{"tokenizer": "word", "vocab_size": 6471, "loss": "softmax", "encoder_depths": [3, 3, 3], "text_encoder_qk_norm": false, "residual_init": "zero_last", "beta2": 0.95}
Rows from block 2 of the text encoder, named by matrix and row number. Rows with one number belong to one neuron. Each number is 200 + 20 x the weight over its row's rms, rounded and kept within 0 to 999. All counts start at 0. After the name is the row's rms in percent of the matrix's.
# fc1: MLP up (text_encoder.blocks.2.mlp.fc1.weight, 576x192), inputs 0-191
# fc2: MLP down (text_encoder.blocks.2.mlp.fc2.weight, 192x576, transposed), outputs 0-191
fc1.512,125,167,184,215,214,181,216,226,203,209,188,167,192,217,186,195,152,218,144,209,209,174,223,187,211,191,195,193,205,204,253,229,188,202,169,199,189,200,186,200,208,228,201,189,183,193,207,195,202,192,204,201,185,201,163,186,190,240,181,180,219,229,205,232,207,199,208,190,187,179,219,166,194,201,200,226,198,210,149,201,195,215,224,208,195,212,186,222,231,179,176,217,208,190,216,188,199,206,214,156,207,243,184,207,211,145,191,221,179,182,197,193,204,208,208,220,197,221,157,193,184,198,187,201,205,229,196,238,196,197,217,197,152,178,213,224,205,215,173,203,179,202,231,184,207,222,189,206,199,217,188,209,210,214,188,193,260,213,217,244,171,231,213,221,186,231,171,225,181,206,225,199,175,193,185,220,202,204,200,231,194,194,203,227,207,168,222,178,210,203,182,203,177
fc1.513,105,184,149,215,209,164,205,200,182,173,200,243,219,232,206,201,201,211,204,200,228,189,203,186,209,231,202,207,207,246,196,204,185,236,216,209,188,212,162,203,230,168,191,209,227,200,206,204,206,149,180,189,203,199,238,207,203,194,212,205,231,204,208,201,194,229,173,198,202,208,169,219,197,207,164,203,130,219,209,184,209,213,202,231,172,244,190,223,206,188,184,216,188,223,160,233,161,204,156,180,204,203,197,189,230,205,218,218,210,161,192,207,168,177,208,203,190,191,208,228,189,224,198,210,187,218,166,224,200,199,210,204,169,209,208,187,199,227,206,205,201,198,208,199,212,186,198,182,187,204,193,181,200,209,214,203,191,150,186,202,203,226,192,252,206,218,197,198,202,185,240,186,194,212,213,210,196,195,218,165,184,203,160,209,206,182,201,188,191,175,164,201,227
fc1.514,110,202,192,220,191,192,218,214,210,195,214,204,197,190,236,211,194,203,181,190,193,172,232,194,196,198,212,206,201,186,201,201,202,200,199,173,186,212,225,224,172,199,188,211,181,191,227,175,182,215,188,198,186,213,217,207,250,227,219,183,233,228,177,204,232,202,181,187,192,211,199,206,213,223,190,269,209,222,180,199,185,206,199,199,169,218,155,229,205,179,186,193,192,232,211,190,185,197,207,194,195,222,192,203,208,160,202,224,228,201,203,183,211,225,191,182,196,197,175,191,189,204,193,201,191,216,173,208,218,195,196,173,163,202,201,192,253,217,192,227,190,219,223,189,214,202,188,198,193,222,216,217,200,211,203,216,233,145,184,233,168,204,183,184,220,209,182,187,119,240,265,195,176,173,204,174,199,215,192,198,207,220,205,227,219,173,208,204,178,183,195,183,184
fc1.515,120,188,193,197,209,158,206,197,148,205,176,210,224,199,195,196,170,209,185,226,220,198,197,179,203,202,163,195,214,232,193,201,194,196,203,219,179,187,219,191,214,211,179,226,205,210,202,207,232,171,204,211,207,194,229,192,191,192,193,188,229,196,214,193,179,229,191,223,205,217,175,201,201,193,220,206,152,198,185,145,194,204,196,220,184,220,199,191,233,189,189,221,216,184,115,226,153,193,161,193,220,208,188,189,172,176,218,229,179,172,172,226,221,209,209,206,194,194,219,222,190,249,208,224,203,238,192,200,193,195,207,210,193,218,195,210,195,195,210,203,197,181,187,212,211,239,232,195,200,178,157,181,192,213,229,181,192,201,212,203,206,225,197,223,186,205,197,209,212,185,213,178,182,244,234,207,193,185,173,192,188,188,184,221,198,181,233,201,179,235,207,214,165
fc1.516,076,193,173,219,207,202,186,207,212,234,170,207,216,229,205,188,184,191,157,195,217,229,197,165,187,227,183,200,169,222,224,218,211,202,218,225,211,233,174,183,180,188,186,195,198,195,202,225,203,163,176,214,208,226,201,209,202,200,190,175,205,205,192,200,184,209,204,190,199,190,178,185,212,184,212,191,173,200,200,164,208,193,195,192,218,234,178,228,193,195,198,185,195,206,194,199,192,175,154,192,208,211,201,151,249,177,221,201,202,186,173,209,210,206,224,216,210,214,199,197,189,166,179,219,193,252,201,206,222,178,207,196,175,198,274,210,176,231,186,217,167,149,240,160,180,207,201,236,194,197,192,214,198,247,164,219,210,194,215,201,187,212,194,214,217,210,178,206,191,195,190,192,187,218,222,234,224,200,215,202,183,196,195,213,168,196,239,178,197,205,174,217,220
fc1.517,106,215,202,206,194,175,219,201,179,182,223,181,203,231,191,190,175,203,193,190,203,188,172,209,237,187,190,207,211,197,194,162,196,207,207,202,206,204,148,185,220,188,177,196,230,183,242,265,219,163,177,214,200,221,189,212,200,212,185,188,192,230,200,197,222,191,201,214,155,212,204,173,196,185,216,198,197,216,213,223,241,197,185,208,188,196,197,198,181,173,184,210,185,240,209,201,154,221,209,191,233,201,169,209,223,196,197,208,221,141,191,179,171,209,182,176,212,204,199,259,213,187,181,221,211,208,163,214,192,175,218,197,188,226,217,174,219,195,196,216,187,217,222,185,196,214,234,189,173,178,171,171,193,212,201,203,212,192,192,191,202,216,168,210,200,192,195,252,218,199,208,215,191,220,236,204,239,190,193,183,192,178,199,196,173,202,192,216,188,238,211,228,221
fc1.518,113,209,197,210,239,196,165,208,166,173,169,217,173,178,188,178,206,190,201,169,186,190,194,214,193,191,206,200,165,235,189,214,217,197,220,227,207,214,207,222,230,167,202,208,214,224,225,243,210,192,205,233,193,186,219,215,201,193,143,198,195,191,211,201,153,208,203,210,187,196,217,214,226,184,196,195,184,206,203,201,208,193,233,207,190,179,214,188,215,195,208,201,179,209,183,235,168,154,190,220,198,210,197,180,192,213,214,177,212,211,171,223,222,209,209,202,246,207,212,195,188,177,174,206,166,193,211,229,220,182,184,216,171,230,198,170,180,233,181,200,191,137,194,210,201,212,186,187,175,183,174,197,207,185,191,234,181,218,179,189,162,193,180,203,185,245,203,240,220,177,227,244,198,222,206,219,200,179,189,225,201,183,207,196,190,203,224,163,198,218,189,211,200
fc1.519,109,201,217,192,234,155,206,207,177,171,168,213,225,192,217,213,190,201,201,197,178,160,197,216,207,179,179,214,211,234,184,184,207,226,200,167,202,189,192,217,229,197,193,236,211,191,214,236,201,200,200,217,129,195,206,184,194,195,186,184,197,185,207,197,203,241,180,198,158,207,203,208,214,202,186,197,194,202,187,212,231,182,215,217,210,205,209,182,160,194,198,240,187,197,185,245,165,205,204,210,247,191,161,199,198,204,204,186,218,224,194,215,217,188,199,164,204,200,218,175,216,230,197,220,185,174,172,197,198,188,211,214,207,184,197,208,224,160,197,214,207,217,194,209,228,216,211,213,172,164,152,187,198,179,205,188,216,216,205,182,201,222,194,212,201,206,212,250,210,186,223,201,223,227,212,210,248,175,189,188,183,185,230,198,194,157,193,204,175,189,229,237,198
fc1.520,088,183,184,206,212,200,192,198,216,216,196,202,196,191,199,214,182,177,154,198,211,209,196,186,196,225,188,230,175,204,227,212,206,209,217,223,206,242,182,202,191,178,182,204,203,204,226,220,190,196,183,199,196,227,187,231,225,206,182,195,222,211,182,202,169,234,207,185,192,191,193,195,204,200,222,214,188,204,186,174,206,180,186,192,198,225,203,195,188,201,207,168,176,218,192,207,191,183,173,190,212,210,213,173,243,185,222,195,195,178,138,206,199,218,219,204,226,197,187,188,191,171,169,215,175,209,197,206,241,169,214,200,181,190,266,227,183,233,176,248,192,191,271,155,193,182,195,217,165,201,214,222,185,253,176,216,207,189,196,194,150,187,202,184,223,216,159,204,194,197,210,205,191,210,208,199,210,194,212,195,187,192,197,218,185,211,227,193,173,206,157,203,218
fc1.521,103,213,228,198,203,182,205,187,182,183,191,200,231,171,204,177,173,178,207,221,203,186,172,207,178,229,183,228,209,179,185,217,204,234,215,181,144,198,195,263,215,193,186,243,190,207,216,207,168,191,172,213,181,210,235,191,210,217,221,205,210,198,210,207,186,245,162,189,211,214,235,198,210,238,178,226,196,200,183,194,225,187,193,221,180,242,201,179,178,208,208,204,198,228,134,227,209,205,192,208,212,205,181,188,178,192,265,193,182,220,181,242,214,187,199,196,186,207,219,185,210,213,185,221,204,189,195,172,204,204,201,226,204,168,182,210,212,185,192,215,211,200,191,202,218,170,212,191,177,190,184,181,161,185,185,187,195,160,196,196,201,203,200,216,234,191,219,195,192,186,237,219,198,215,222,192,188,237,185,215,195,195,213,216,219,188,192,201,166,183,193,203,178
fc1.522,109,197,226,226,233,193,215,176,220,209,172,195,181,219,218,204,176,187,206,194,190,199,186,165,221,211,199,183,183,199,202,194,215,201,212,173,162,216,197,251,175,221,188,200,169,192,209,192,208,220,183,205,199,206,224,181,218,194,209,171,201,257,213,214,212,205,189,235,209,185,183,154,201,178,194,205,196,193,196,161,193,202,233,231,174,183,179,201,235,162,198,206,170,217,202,190,205,201,181,207,226,213,158,162,204,186,190,203,204,249,202,187,204,221,215,189,199,190,245,241,197,208,174,209,205,216,198,182,199,203,221,192,204,204,202,228,219,168,205,229,179,194,197,202,208,204,229,240,221,168,200,197,178,209,202,194,209,189,224,205,193,223,188,194,261,182,204,187,166,223,177,198,216,205,220,189,251,216,223,195,198,178,208,200,193,200,206,146,174,215,222,190,191
fc1.523,102,184,185,195,210,197,153,197,238,174,206,193,196,202,200,237,202,199,203,187,153,214,181,190,231,222,238,211,176,194,184,197,217,192,213,209,182,226,201,193,174,194,190,223,158,180,188,196,219,221,179,193,201,201,220,203,216,201,201,206,196,225,200,209,202,199,185,242,211,203,198,175,200,166,252,221,192,216,207,178,191,214,200,220,176,186,189,221,203,171,191,185,135,177,207,211,192,135,196,216,213,223,224,150,206,196,191,209,226,211,218,207,229,214,217,173,222,194,169,196,201,211,191,200,197,231,166,186,193,201,200,176,202,205,193,199,190,234,201,248,142,166,229,180,199,226,205,204,206,200,208,233,189,203,213,197,231,195,203,228,188,191,162,170,211,189,199,196,216,215,189,231,196,203,234,193,221,225,194,181,187,186,194,219,210,191,225,189,182,207,180,206,209
fc1.524,099,211,176,216,206,176,232,217,183,221,164,250,171,180,160,194,177,199,185,228,237,160,220,203,174,196,135,212,218,239,229,200,214,191,187,181,193,194,190,200,222,176,202,197,191,205,209,192,180,177,213,215,190,219,190,186,196,203,191,185,212,183,202,225,200,235,184,170,176,203,216,208,199,221,203,216,191,217,187,186,202,217,232,202,198,263,194,199,207,204,195,221,204,184,169,212,176,182,200,179,217,247,199,214,200,153,189,199,197,201,201,245,215,190,195,193,183,200,216,176,212,220,199,205,185,197,182,209,212,181,228,235,170,173,206,193,214,194,177,192,214,212,209,178,253,186,217,181,199,222,178,197,200,186,186,189,221,207,193,234,194,218,231,188,198,212,143,215,181,194,248,190,195,204,211,208,176,218,196,203,198,195,202,225,191,166,225,189,193,182,212,203,194
fc1.525,109,190,217,201,210,205,182,176,219,211,180,229,209,187,222,186,204,151,198,185,196,164,230,200,181,228,172,228,158,205,211,222,225,234,214,195,201,200,225,232,204,186,204,211,202,219,202,227,152,200,211,203,189,202,207,215,219,191,206,198,223,219,205,208,211,204,174,201,191,193,173,200,250,196,224,211,173,218,209,204,200,197,189,206,174,194,211,196,227,203,226,212,167,199,189,229,199,185,156,198,202,180,191,185,183,198,248,164,191,223,153,199,203,219,243,182,203,210,199,197,165,206,171,227,142,200,200,200,242,202,197,165,200,239,207,179,203,188,189,204,205,177,189,198,182,178,182,217,166,197,213,217,199,211,204,214,197,204,200,190,144,193,173,190,216,203,196,188,188,210,226,194,161,187,182,204,228,176,197,226,190,206,201,215,188,180,243,209,186,205,171,227,221
fc1.526,114,189,187,214,210,189,231,214,149,229,170,217,198,180,173,221,203,172,182,190,197,195,218,191,164,197,187,226,201,232,210,214,203,194,198,183,209,199,159,209,189,186,182,185,207,194,216,194,206,209,201,204,182,208,209,196,240,209,209,177,248,227,185,230,200,200,187,142,197,211,175,201,204,196,199,221,182,219,227,197,206,193,203,189,178,196,164,215,189,185,203,211,205,189,175,208,196,197,175,210,212,189,174,181,213,205,212,197,213,170,194,208,189,228,202,193,222,204,219,200,209,179,153,255,173,229,194,204,244,199,215,185,164,211,219,204,233,224,193,236,176,210,244,186,220,195,193,184,178,204,210,247,190,212,203,221,213,187,191,184,157,208,205,175,210,205,130,201,195,214,246,179,186,187,212,191,214,187,204,216,203,215,189,214,183,181,239,198,175,220,177,195,195
fc1.527,111,204,194,198,243,195,199,182,184,174,188,197,183,179,201,206,189,181,200,200,161,190,172,212,209,206,196,251,205,196,194,224,204,225,216,190,192,200,190,253,210,159,211,218,209,203,225,217,204,210,193,205,173,191,218,220,204,209,187,205,199,206,183,214,195,254,168,194,162,224,220,234,210,202,197,214,190,231,208,203,213,185,201,234,151,208,229,184,193,159,201,195,178,203,171,221,168,205,195,198,230,193,200,197,186,219,227,183,200,194,194,214,194,192,212,190,237,190,191,196,209,221,197,216,161,183,183,206,204,191,193,187,189,182,204,213,200,186,185,232,205,216,216,184,226,193,192,225,162,186,195,200,180,191,213,223,219,186,167,184,127,182,195,214,219,207,183,225,225,187,225,248,215,201,224,181,212,214,181,194,209,147,215,206,222,194,204,204,137,196,192,188,193
fc1.528,091,189,186,202,205,203,201,185,206,215,198,207,210,193,210,212,184,169,155,197,202,199,203,198,199,217,183,224,176,208,211,223,214,215,221,226,212,227,190,194,189,176,179,209,193,212,226,209,173,178,181,196,188,228,190,229,235,204,182,192,216,204,171,211,173,233,210,185,194,186,199,185,210,199,222,207,188,203,196,172,218,177,196,190,207,227,206,196,180,201,213,183,178,217,200,210,187,187,175,197,210,226,211,167,239,190,228,188,197,186,141,202,197,230,220,198,216,198,181,189,193,167,168,200,179,209,197,207,224,168,212,198,181,196,273,231,186,222,167,249,185,193,278,160,194,188,192,204,171,207,203,214,185,243,183,216,202,191,195,188,160,184,203,187,224,224,175,200,201,193,230,216,184,208,216,205,211,204,210,202,197,192,191,211,183,208,220,189,165,188,141,206,217
fc1.529,101,231,214,196,179,199,181,207,226,237,194,196,212,218,177,225,190,178,167,181,220,171,217,182,182,211,179,203,201,206,210,206,219,232,171,187,189,268,223,185,186,199,144,191,227,192,203,196,138,209,204,202,201,203,180,199,279,202,208,182,252,218,207,204,171,212,207,181,207,216,177,187,237,200,210,211,196,184,200,201,216,167,186,172,224,232,163,193,174,215,239,189,201,211,208,205,196,153,162,191,187,204,163,177,201,199,215,209,191,212,173,229,218,214,208,195,207,209,208,183,177,158,207,218,174,197,229,207,250,188,187,202,189,205,213,194,215,202,198,214,188,185,207,202,181,191,183,211,175,197,194,199,179,208,184,225,190,199,205,210,207,218,209,193,199,216,209,191,155,200,204,192,172,199,189,210,216,185,206,210,191,218,184,224,202,190,202,213,208,213,179,213,207
fc2.512,141,194,192,180,176,208,176,222,208,240,203,188,187,162,184,222,203,228,201,217,196,201,219,187,207,206,212,218,197,184,204,229,195,212,148,199,176,192,201,180,220,200,212,174,200,194,195,220,225,243,210,192,171,229,205,201,221,186,189,212,209,173,165,212,185,198,225,187,192,183,180,199,199,218,157,187,207,195,173,224,195,217,223,178,195,218,231,206,206,223,189,190,165,186,218,212,194,184,220,186,193,235,232,227,210,184,169,193,190,197,185,178,203,201,221,222,167,216,180,173,218,173,188,188,168,184,202,206,199,199,219,194,186,178,179,225,157,231,180,218,216,186,225,179,170,196,181,212,182,216,204,203,242,218,162,192,231,247,189,241,188,192,185,201,158,231,185,239,220,185,210,170,170,211,176,207,202,172,196,227,216,210,215,196,206,209,241,217,209,197,182,215,214
fc2.513,101,180,170,190,181,226,198,210,217,196,181,192,203,193,221,198,216,255,185,183,180,245,184,171,202,223,218,219,186,183,192,211,203,192,202,215,211,207,227,185,178,196,189,147,199,160,184,178,184,220,200,223,207,234,195,206,204,214,227,185,205,199,177,185,199,218,229,196,229,225,169,219,198,154,194,209,200,163,239,170,189,171,198,205,165,197,202,200,219,195,176,188,231,172,198,204,184,186,213,206,188,190,193,199,203,219,162,194,205,206,211,197,220,191,178,234,185,200,169,213,277,176,190,178,220,223,190,192,211,217,206,157,185,198,188,230,208,224,211,227,210,214,222,204,192,242,204,201,221,207,217,209,188,200,200,207,194,214,198,173,186,170,171,213,199,203,233,193,205,192,193,205,198,218,208,182,195,149,180,212,224,194,224,166,200,232,217,218,205,172,191,176,208
fc2.514,115,202,180,191,155,177,226,201,193,187,220,227,162,164,179,219,220,211,164,171,208,219,229,237,168,204,189,191,214,187,200,219,203,210,207,225,207,187,198,176,204,201,184,164,173,232,225,180,206,220,171,202,194,155,248,209,182,195,173,189,183,187,168,181,186,179,202,187,220,188,215,239,190,227,190,180,217,162,192,221,196,208,175,173,213,190,195,198,196,209,197,170,174,212,225,207,207,201,209,217,183,193,222,199,195,221,202,213,222,209,219,206,225,213,199,201,205,190,191,236,206,175,189,176,221,236,209,188,218,186,212,223,193,220,169,199,210,234,208,167,210,206,197,211,173,215,184,175,189,182,194,198,236,191,229,202,196,222,181,201,236,177,214,218,182,221,186,188,221,187,194,208,202,206,205,182,175,217,204,228,228,238,186,165,251,208,198,191,213,234,173,161,196
fc2.515,121,234,186,197,177,220,218,184,220,172,218,162,154,203,248,227,188,212,197,202,195,222,193,215,190,187,205,217,194,164,173,174,213,189,188,193,182,174,197,194,188,223,222,178,180,181,184,191,178,245,193,199,196,227,175,204,229,213,186,229,204,226,177,210,224,202,233,217,203,211,205,202,204,196,193,188,203,187,256,233,190,171,173,203,165,177,212,199,187,228,184,203,182,196,236,198,209,204,224,192,196,184,216,217,196,218,163,196,186,202,221,176,175,167,192,188,194,205,152,211,212,215,207,187,184,212,196,188,200,215,236,189,221,178,162,213,245,168,186,202,193,249,204,196,230,219,214,192,218,190,231,221,168,217,198,183,193,192,192,216,221,185,191,221,196,179,225,181,190,215,172,206,204,198,195,201,206,221,182,187,184,179,202,201,211,200,197,195,188,190,227,214,268
fc2.516,057,195,171,217,179,212,168,174,202,194,180,200,198,220,205,193,202,171,194,163,201,209,188,198,208,242,219,227,172,173,213,220,211,217,206,236,221,229,179,220,196,170,188,197,188,195,202,245,226,205,174,224,194,214,201,227,238,217,191,177,197,197,159,204,196,190,170,192,178,198,194,183,230,182,202,208,185,213,179,191,206,204,185,206,213,205,191,218,225,147,198,171,157,205,183,207,198,187,183,193,217,221,209,167,245,197,232,224,235,210,204,206,210,226,210,202,216,211,179,225,157,195,170,204,210,219,190,203,214,170,193,172,176,215,239,200,184,240,196,207,190,176,189,178,146,202,190,226,183,188,190,222,214,214,184,214,216,201,180,203,187,193,168,223,202,212,184,222,177,211,189,211,175,226,213,224,221,184,195,201,200,190,182,158,187,205,242,211,212,216,180,235,204
fc2.517,113,204,197,196,203,210,215,184,207,184,172,176,219,214,223,221,208,180,190,190,199,189,193,219,172,193,213,195,172,171,217,225,201,201,199,200,272,197,220,220,189,194,213,172,191,182,197,216,180,226,244,160,227,218,206,226,211,204,206,188,176,180,187,186,209,189,195,182,176,223,199,193,216,196,213,173,219,205,171,218,218,197,200,148,239,205,224,172,193,201,237,166,185,208,231,176,201,184,218,195,171,212,203,201,221,221,227,192,189,229,202,198,216,179,202,235,230,207,200,191,169,190,234,176,191,204,225,236,183,188,174,168,187,217,218,195,198,216,209,179,182,192,177,178,178,187,168,217,195,215,224,215,249,187,203,202,209,190,181,173,189,208,224,218,228,200,235,207,161,202,205,190,191,176,196,174,185,178,210,205,233,212,193,171,207,199,187,220,242,181,184,160,194
fc2.518,126,202,200,212,216,228,185,223,199,188,194,225,211,182,200,151,244,185,211,172,188,205,198,210,229,208,205,225,217,214,161,207,209,167,214,210,196,223,195,200,195,184,217,214,256,203,191,203,192,152,214,196,217,211,216,197,229,205,222,219,163,194,169,150,202,159,143,193,215,209,214,233,201,214,209,207,203,210,228,224,214,196,180,198,168,196,198,197,169,214,209,196,208,231,204,229,195,189,203,214,185,184,195,202,179,222,199,182,224,200,202,222,202,192,190,180,226,173,210,219,222,178,174,156,204,183,180,207,217,193,189,211,201,216,199,155,195,206,195,188,220,191,170,224,189,194,202,172,176,202,218,186,204,164,185,251,179,221,185,170,206,149,188,189,215,196,218,192,230,195,200,232,221,204,193,210,204,219,202,189,221,215,193,173,212,248,166,205,192,179,197,202,203
fc2.519,113,204,217,216,196,204,185,231,264,178,177,178,208,218,212,191,200,204,205,232,187,218,210,202,200,219,190,189,170,179,178,266,193,198,190,186,218,167,201,174,197,201,195,175,208,186,187,191,175,204,180,173,224,224,216,207,182,223,196,219,160,222,150,198,202,176,204,195,205,210,190,202,164,232,205,174,220,190,189,240,222,224,221,188,203,196,211,210,189,239,185,179,198,211,207,179,225,192,213,170,175,180,202,224,204,204,196,181,185,215,225,203,204,199,189,240,199,201,183,163,200,202,217,175,207,192,223,183,207,215,173,203,203,200,168,215,189,191,186,143,200,193,204,161,186,212,185,262,233,188,204,204,221,232,191,206,212,210,200,201,206,175,198,234,177,230,214,208,213,199,176,229,192,219,188,209,202,211,223,187,211,184,205,189,197,201,181,209,193,201,167,145,211
fc2.520,072,210,197,184,168,222,159,165,190,182,207,199,194,183,190,217,237,179,211,162,206,224,184,207,201,228,224,214,162,180,170,217,212,208,206,249,209,225,203,207,211,162,205,202,216,222,194,258,191,218,197,215,189,182,200,220,225,185,202,184,201,177,190,203,163,206,192,208,189,208,224,206,261,199,211,187,177,197,211,181,197,186,197,199,217,194,189,216,214,188,243,168,171,198,190,217,181,203,178,193,178,199,242,155,205,224,220,200,231,221,203,212,221,208,201,191,222,226,185,200,169,195,203,222,181,180,203,196,219,170,165,193,190,211,238,192,171,232,201,217,173,163,178,192,168,211,189,193,187,174,201,220,209,199,192,204,184,204,176,191,192,203,177,185,175,218,210,208,205,175,198,220,172,207,201,219,223,188,180,213,208,233,196,169,222,217,226,230,232,204,209,227,220
fc2.521,095,197,180,233,214,168,214,216,194,184,201,185,220,173,185,192,212,213,215,231,214,202,209,233,207,206,183,189,217,223,188,224,187,185,202,213,198,166,217,196,213,202,195,169,206,185,174,206,224,227,185,186,209,182,221,163,234,230,212,196,168,192,214,230,200,205,190,226,221,182,205,184,176,231,202,238,158,215,183,215,215,202,176,224,196,213,169,209,217,168,162,198,215,178,192,218,199,186,182,202,196,179,181,178,184,173,231,183,192,182,230,231,246,207,168,216,202,240,198,178,198,182,196,208,202,216,181,190,175,215,176,228,201,186,160,181,206,216,178,194,190,191,219,198,212,180,215,187,229,223,161,213,222,192,171,203,219,183,223,215,197,250,206,197,177,203,224,212,179,164,215,197,164,257,224,205,191,183,222,212,194,186,190,168,198,203,218,188,200,203,205,175,227
fc2.522,119,197,173,209,196,206,208,179,219,217,209,208,179,172,198,177,217,192,224,175,194,218,177,185,195,194,212,160,194,212,204,219,182,182,217,200,211,218,158,227,164,185,220,175,194,195,223,191,229,223,204,236,167,190,215,198,196,167,222,195,192,140,222,199,206,194,185,168,167,214,224,175,182,183,195,172,225,213,211,191,152,237,201,192,185,174,233,238,178,201,226,193,194,205,217,187,200,192,211,230,209,193,206,189,202,204,207,161,237,193,211,205,223,175,191,218,211,191,208,218,213,178,204,189,214,171,212,204,211,205,205,206,164,180,233,215,203,216,180,234,226,159,190,195,258,186,218,172,185,198,207,195,222,199,173,219,182,189,220,198,190,200,207,185,226,233,195,210,174,208,198,188,262,197,213,188,180,201,217,204,211,204,204,223,227,211,181,168,190,207,228,189,195
fc2.523,108,210,214,202,177,206,219,193,236,232,166,242,177,166,176,207,198,177,191,218,224,226,203,199,171,221,186,177,178,211,218,199,214,223,173,166,220,194,185,218,186,190,191,184,162,219,224,199,209,224,201,263,194,192,260,213,218,184,222,172,229,171,205,204,219,193,176,151,205,208,228,194,210,216,169,176,206,175,218,185,160,224,216,165,187,180,188,190,196,219,226,199,205,210,192,200,207,170,194,205,193,212,217,194,175,182,205,226,186,180,187,181,222,225,195,191,193,203,250,215,221,162,190,198,194,206,209,165,226,187,196,224,190,191,194,238,201,205,214,205,226,188,152,191,187,222,220,174,192,183,199,168,221,214,200,217,194,189,220,214,212,185,208,181,239,203,193,176,194,206,225,192,223,208,199,186,189,174,197,225,202,226,182,214,206,200,205,181,200,210,198,201,180
fc2.524,105,207,231,197,213,219,200,199,214,210,177,214,178,205,195,223,202,155,216,211,210,185,198,220,197,210,165,212,210,196,201,181,257,214,192,185,192,159,209,160,232,213,221,217,198,194,199,209,193,205,209,199,208,224,188,209,184,170,155,188,178,239,182,170,202,198,196,217,189,199,217,199,207,187,224,176,213,198,181,244,224,181,183,171,252,201,203,161,179,248,220,212,190,211,191,220,214,213,191,180,187,189,207,211,206,182,159,186,192,241,191,197,209,194,195,181,190,191,217,187,172,211,198,212,171,168,200,185,209,194,203,243,256,195,196,214,222,157,177,150,192,201,193,194,177,229,194,198,196,178,199,209,219,180,199,178,199,219,189,236,232,185,217,192,189,172,201,205,197,203,187,193,183,199,190,238,202,226,191,211,194,215,209,167,167,193,210,208,222,204,212,242,194
fc2.525,121,190,200,162,182,215,221,200,212,203,198,228,184,165,183,196,223,171,210,170,171,199,191,241,180,195,192,216,191,215,229,194,223,194,227,199,201,160,189,238,211,217,228,194,169,216,237,204,209,220,221,237,162,191,205,214,189,155,199,155,197,182,200,173,218,198,183,211,169,185,192,202,223,192,251,187,216,193,200,219,183,176,175,191,198,139,209,180,208,185,224,203,181,185,202,217,191,173,215,228,204,210,197,215,208,213,202,158,213,201,195,193,207,225,192,182,184,207,226,242,197,178,180,234,170,214,194,187,215,193,234,190,206,214,207,225,243,192,177,213,200,177,213,200,217,184,199,191,171,205,211,190,225,191,216,231,199,198,178,207,191,162,200,163,224,193,169,204,181,196,207,214,207,202,204,178,196,197,193,260,216,210,211,180,195,208,217,192,185,185,220,211,179
fc2.526,103,187,222,191,182,209,180,199,193,205,186,193,195,192,191,212,211,195,190,214,201,211,213,200,179,174,186,219,187,199,199,220,162,185,220,196,230,206,195,190,197,176,184,190,197,151,201,168,211,213,212,169,195,221,188,199,187,223,196,213,217,158,203,215,181,208,209,177,227,226,199,221,174,216,157,211,215,176,232,200,223,201,244,194,185,192,206,169,169,217,216,183,266,175,188,163,210,191,203,203,220,214,202,213,233,220,197,180,172,171,197,211,191,204,233,197,196,180,214,174,266,205,199,174,206,223,213,223,220,231,215,209,190,169,216,221,203,194,217,208,184,211,207,165,223,184,170,197,180,210,227,205,186,213,193,204,193,197,203,204,150,181,210,196,185,206,188,163,226,195,198,219,251,186,223,189,170,179,181,219,200,212,242,242,177,201,215,196,194,184,180,179,205
fc2.527,116,194,170,225,201,191,212,213,206,168,174,177,199,165,194,170,225,191,245,223,194,218,205,219,188,223,193,190,195,188,199,258,192,217,215,198,197,155,211,228,206,183,202,154,211,192,219,208,217,236,173,207,193,187,229,211,227,215,220,197,154,195,177,207,241,201,176,198,189,177,222,185,172,214,212,227,202,218,183,220,193,236,176,223,206,180,199,225,231,180,159,201,191,208,174,217,204,180,224,198,185,176,171,196,186,190,215,187,202,203,209,196,206,216,190,224,210,223,194,176,198,217,185,209,198,212,193,185,192,232,189,193,202,202,169,182,195,212,163,192,214,182,206,170,184,181,198,204,212,206,203,210,256,197,175,205,222,199,197,215,178,218,185,200,195,227,233,218,174,194,222,209,171,239,201,184,208,188,215,233,207,178,197,145,214,215,215,185,208,221,177,165,227
fc2.528,074,215,198,182,180,230,157,170,191,184,217,195,187,187,195,208,236,172,216,152,206,219,186,195,199,221,227,214,164,188,169,209,207,209,212,235,198,222,194,214,200,162,213,212,216,214,195,263,192,222,194,208,186,167,199,206,230,183,207,187,194,189,197,205,166,197,180,217,200,203,230,195,252,191,206,193,166,195,223,196,197,192,191,200,212,179,179,219,203,183,242,173,176,198,191,213,191,187,170,200,171,200,228,162,222,231,215,190,228,227,202,217,223,204,191,189,211,244,180,205,174,201,193,237,178,172,196,203,220,190,176,195,198,211,231,190,185,227,197,216,173,170,195,204,174,207,200,194,181,184,200,206,205,201,193,191,181,219,168,187,197,211,168,188,170,212,213,202,193,190,188,235,175,202,212,222,220,189,182,220,204,227,183,168,220,205,231,231,230,207,223,225,239
fc2.529,099,176,201,210,209,187,218,200,142,213,208,234,188,251,210,178,170,219,181,166,192,216,214,183,203,198,204,164,214,157,204,206,194,192,206,198,170,186,167,174,192,230,176,201,186,225,205,168,180,177,162,209,226,220,225,188,195,203,174,187,193,229,182,195,218,172,160,222,207,220,186,178,170,198,240,205,214,192,183,194,212,211,185,205,209,198,218,228,203,193,180,216,187,215,198,193,198,233,207,206,180,209,193,205,180,163,175,203,209,188,204,172,188,198,214,212,197,210,234,214,196,214,197,220,215,220,213,197,184,201,185,215,208,207,175,215,196,223,190,176,171,236,216,227,191,249,206,177,224,198,219,205,193,218,213,173,220,212,196,178,192,215,168,254,202,234,179,200,185,229,202,185,183,172,196,185,173,240,202,187,213,182,225,219,220,199,198,203,217,214,229,163,170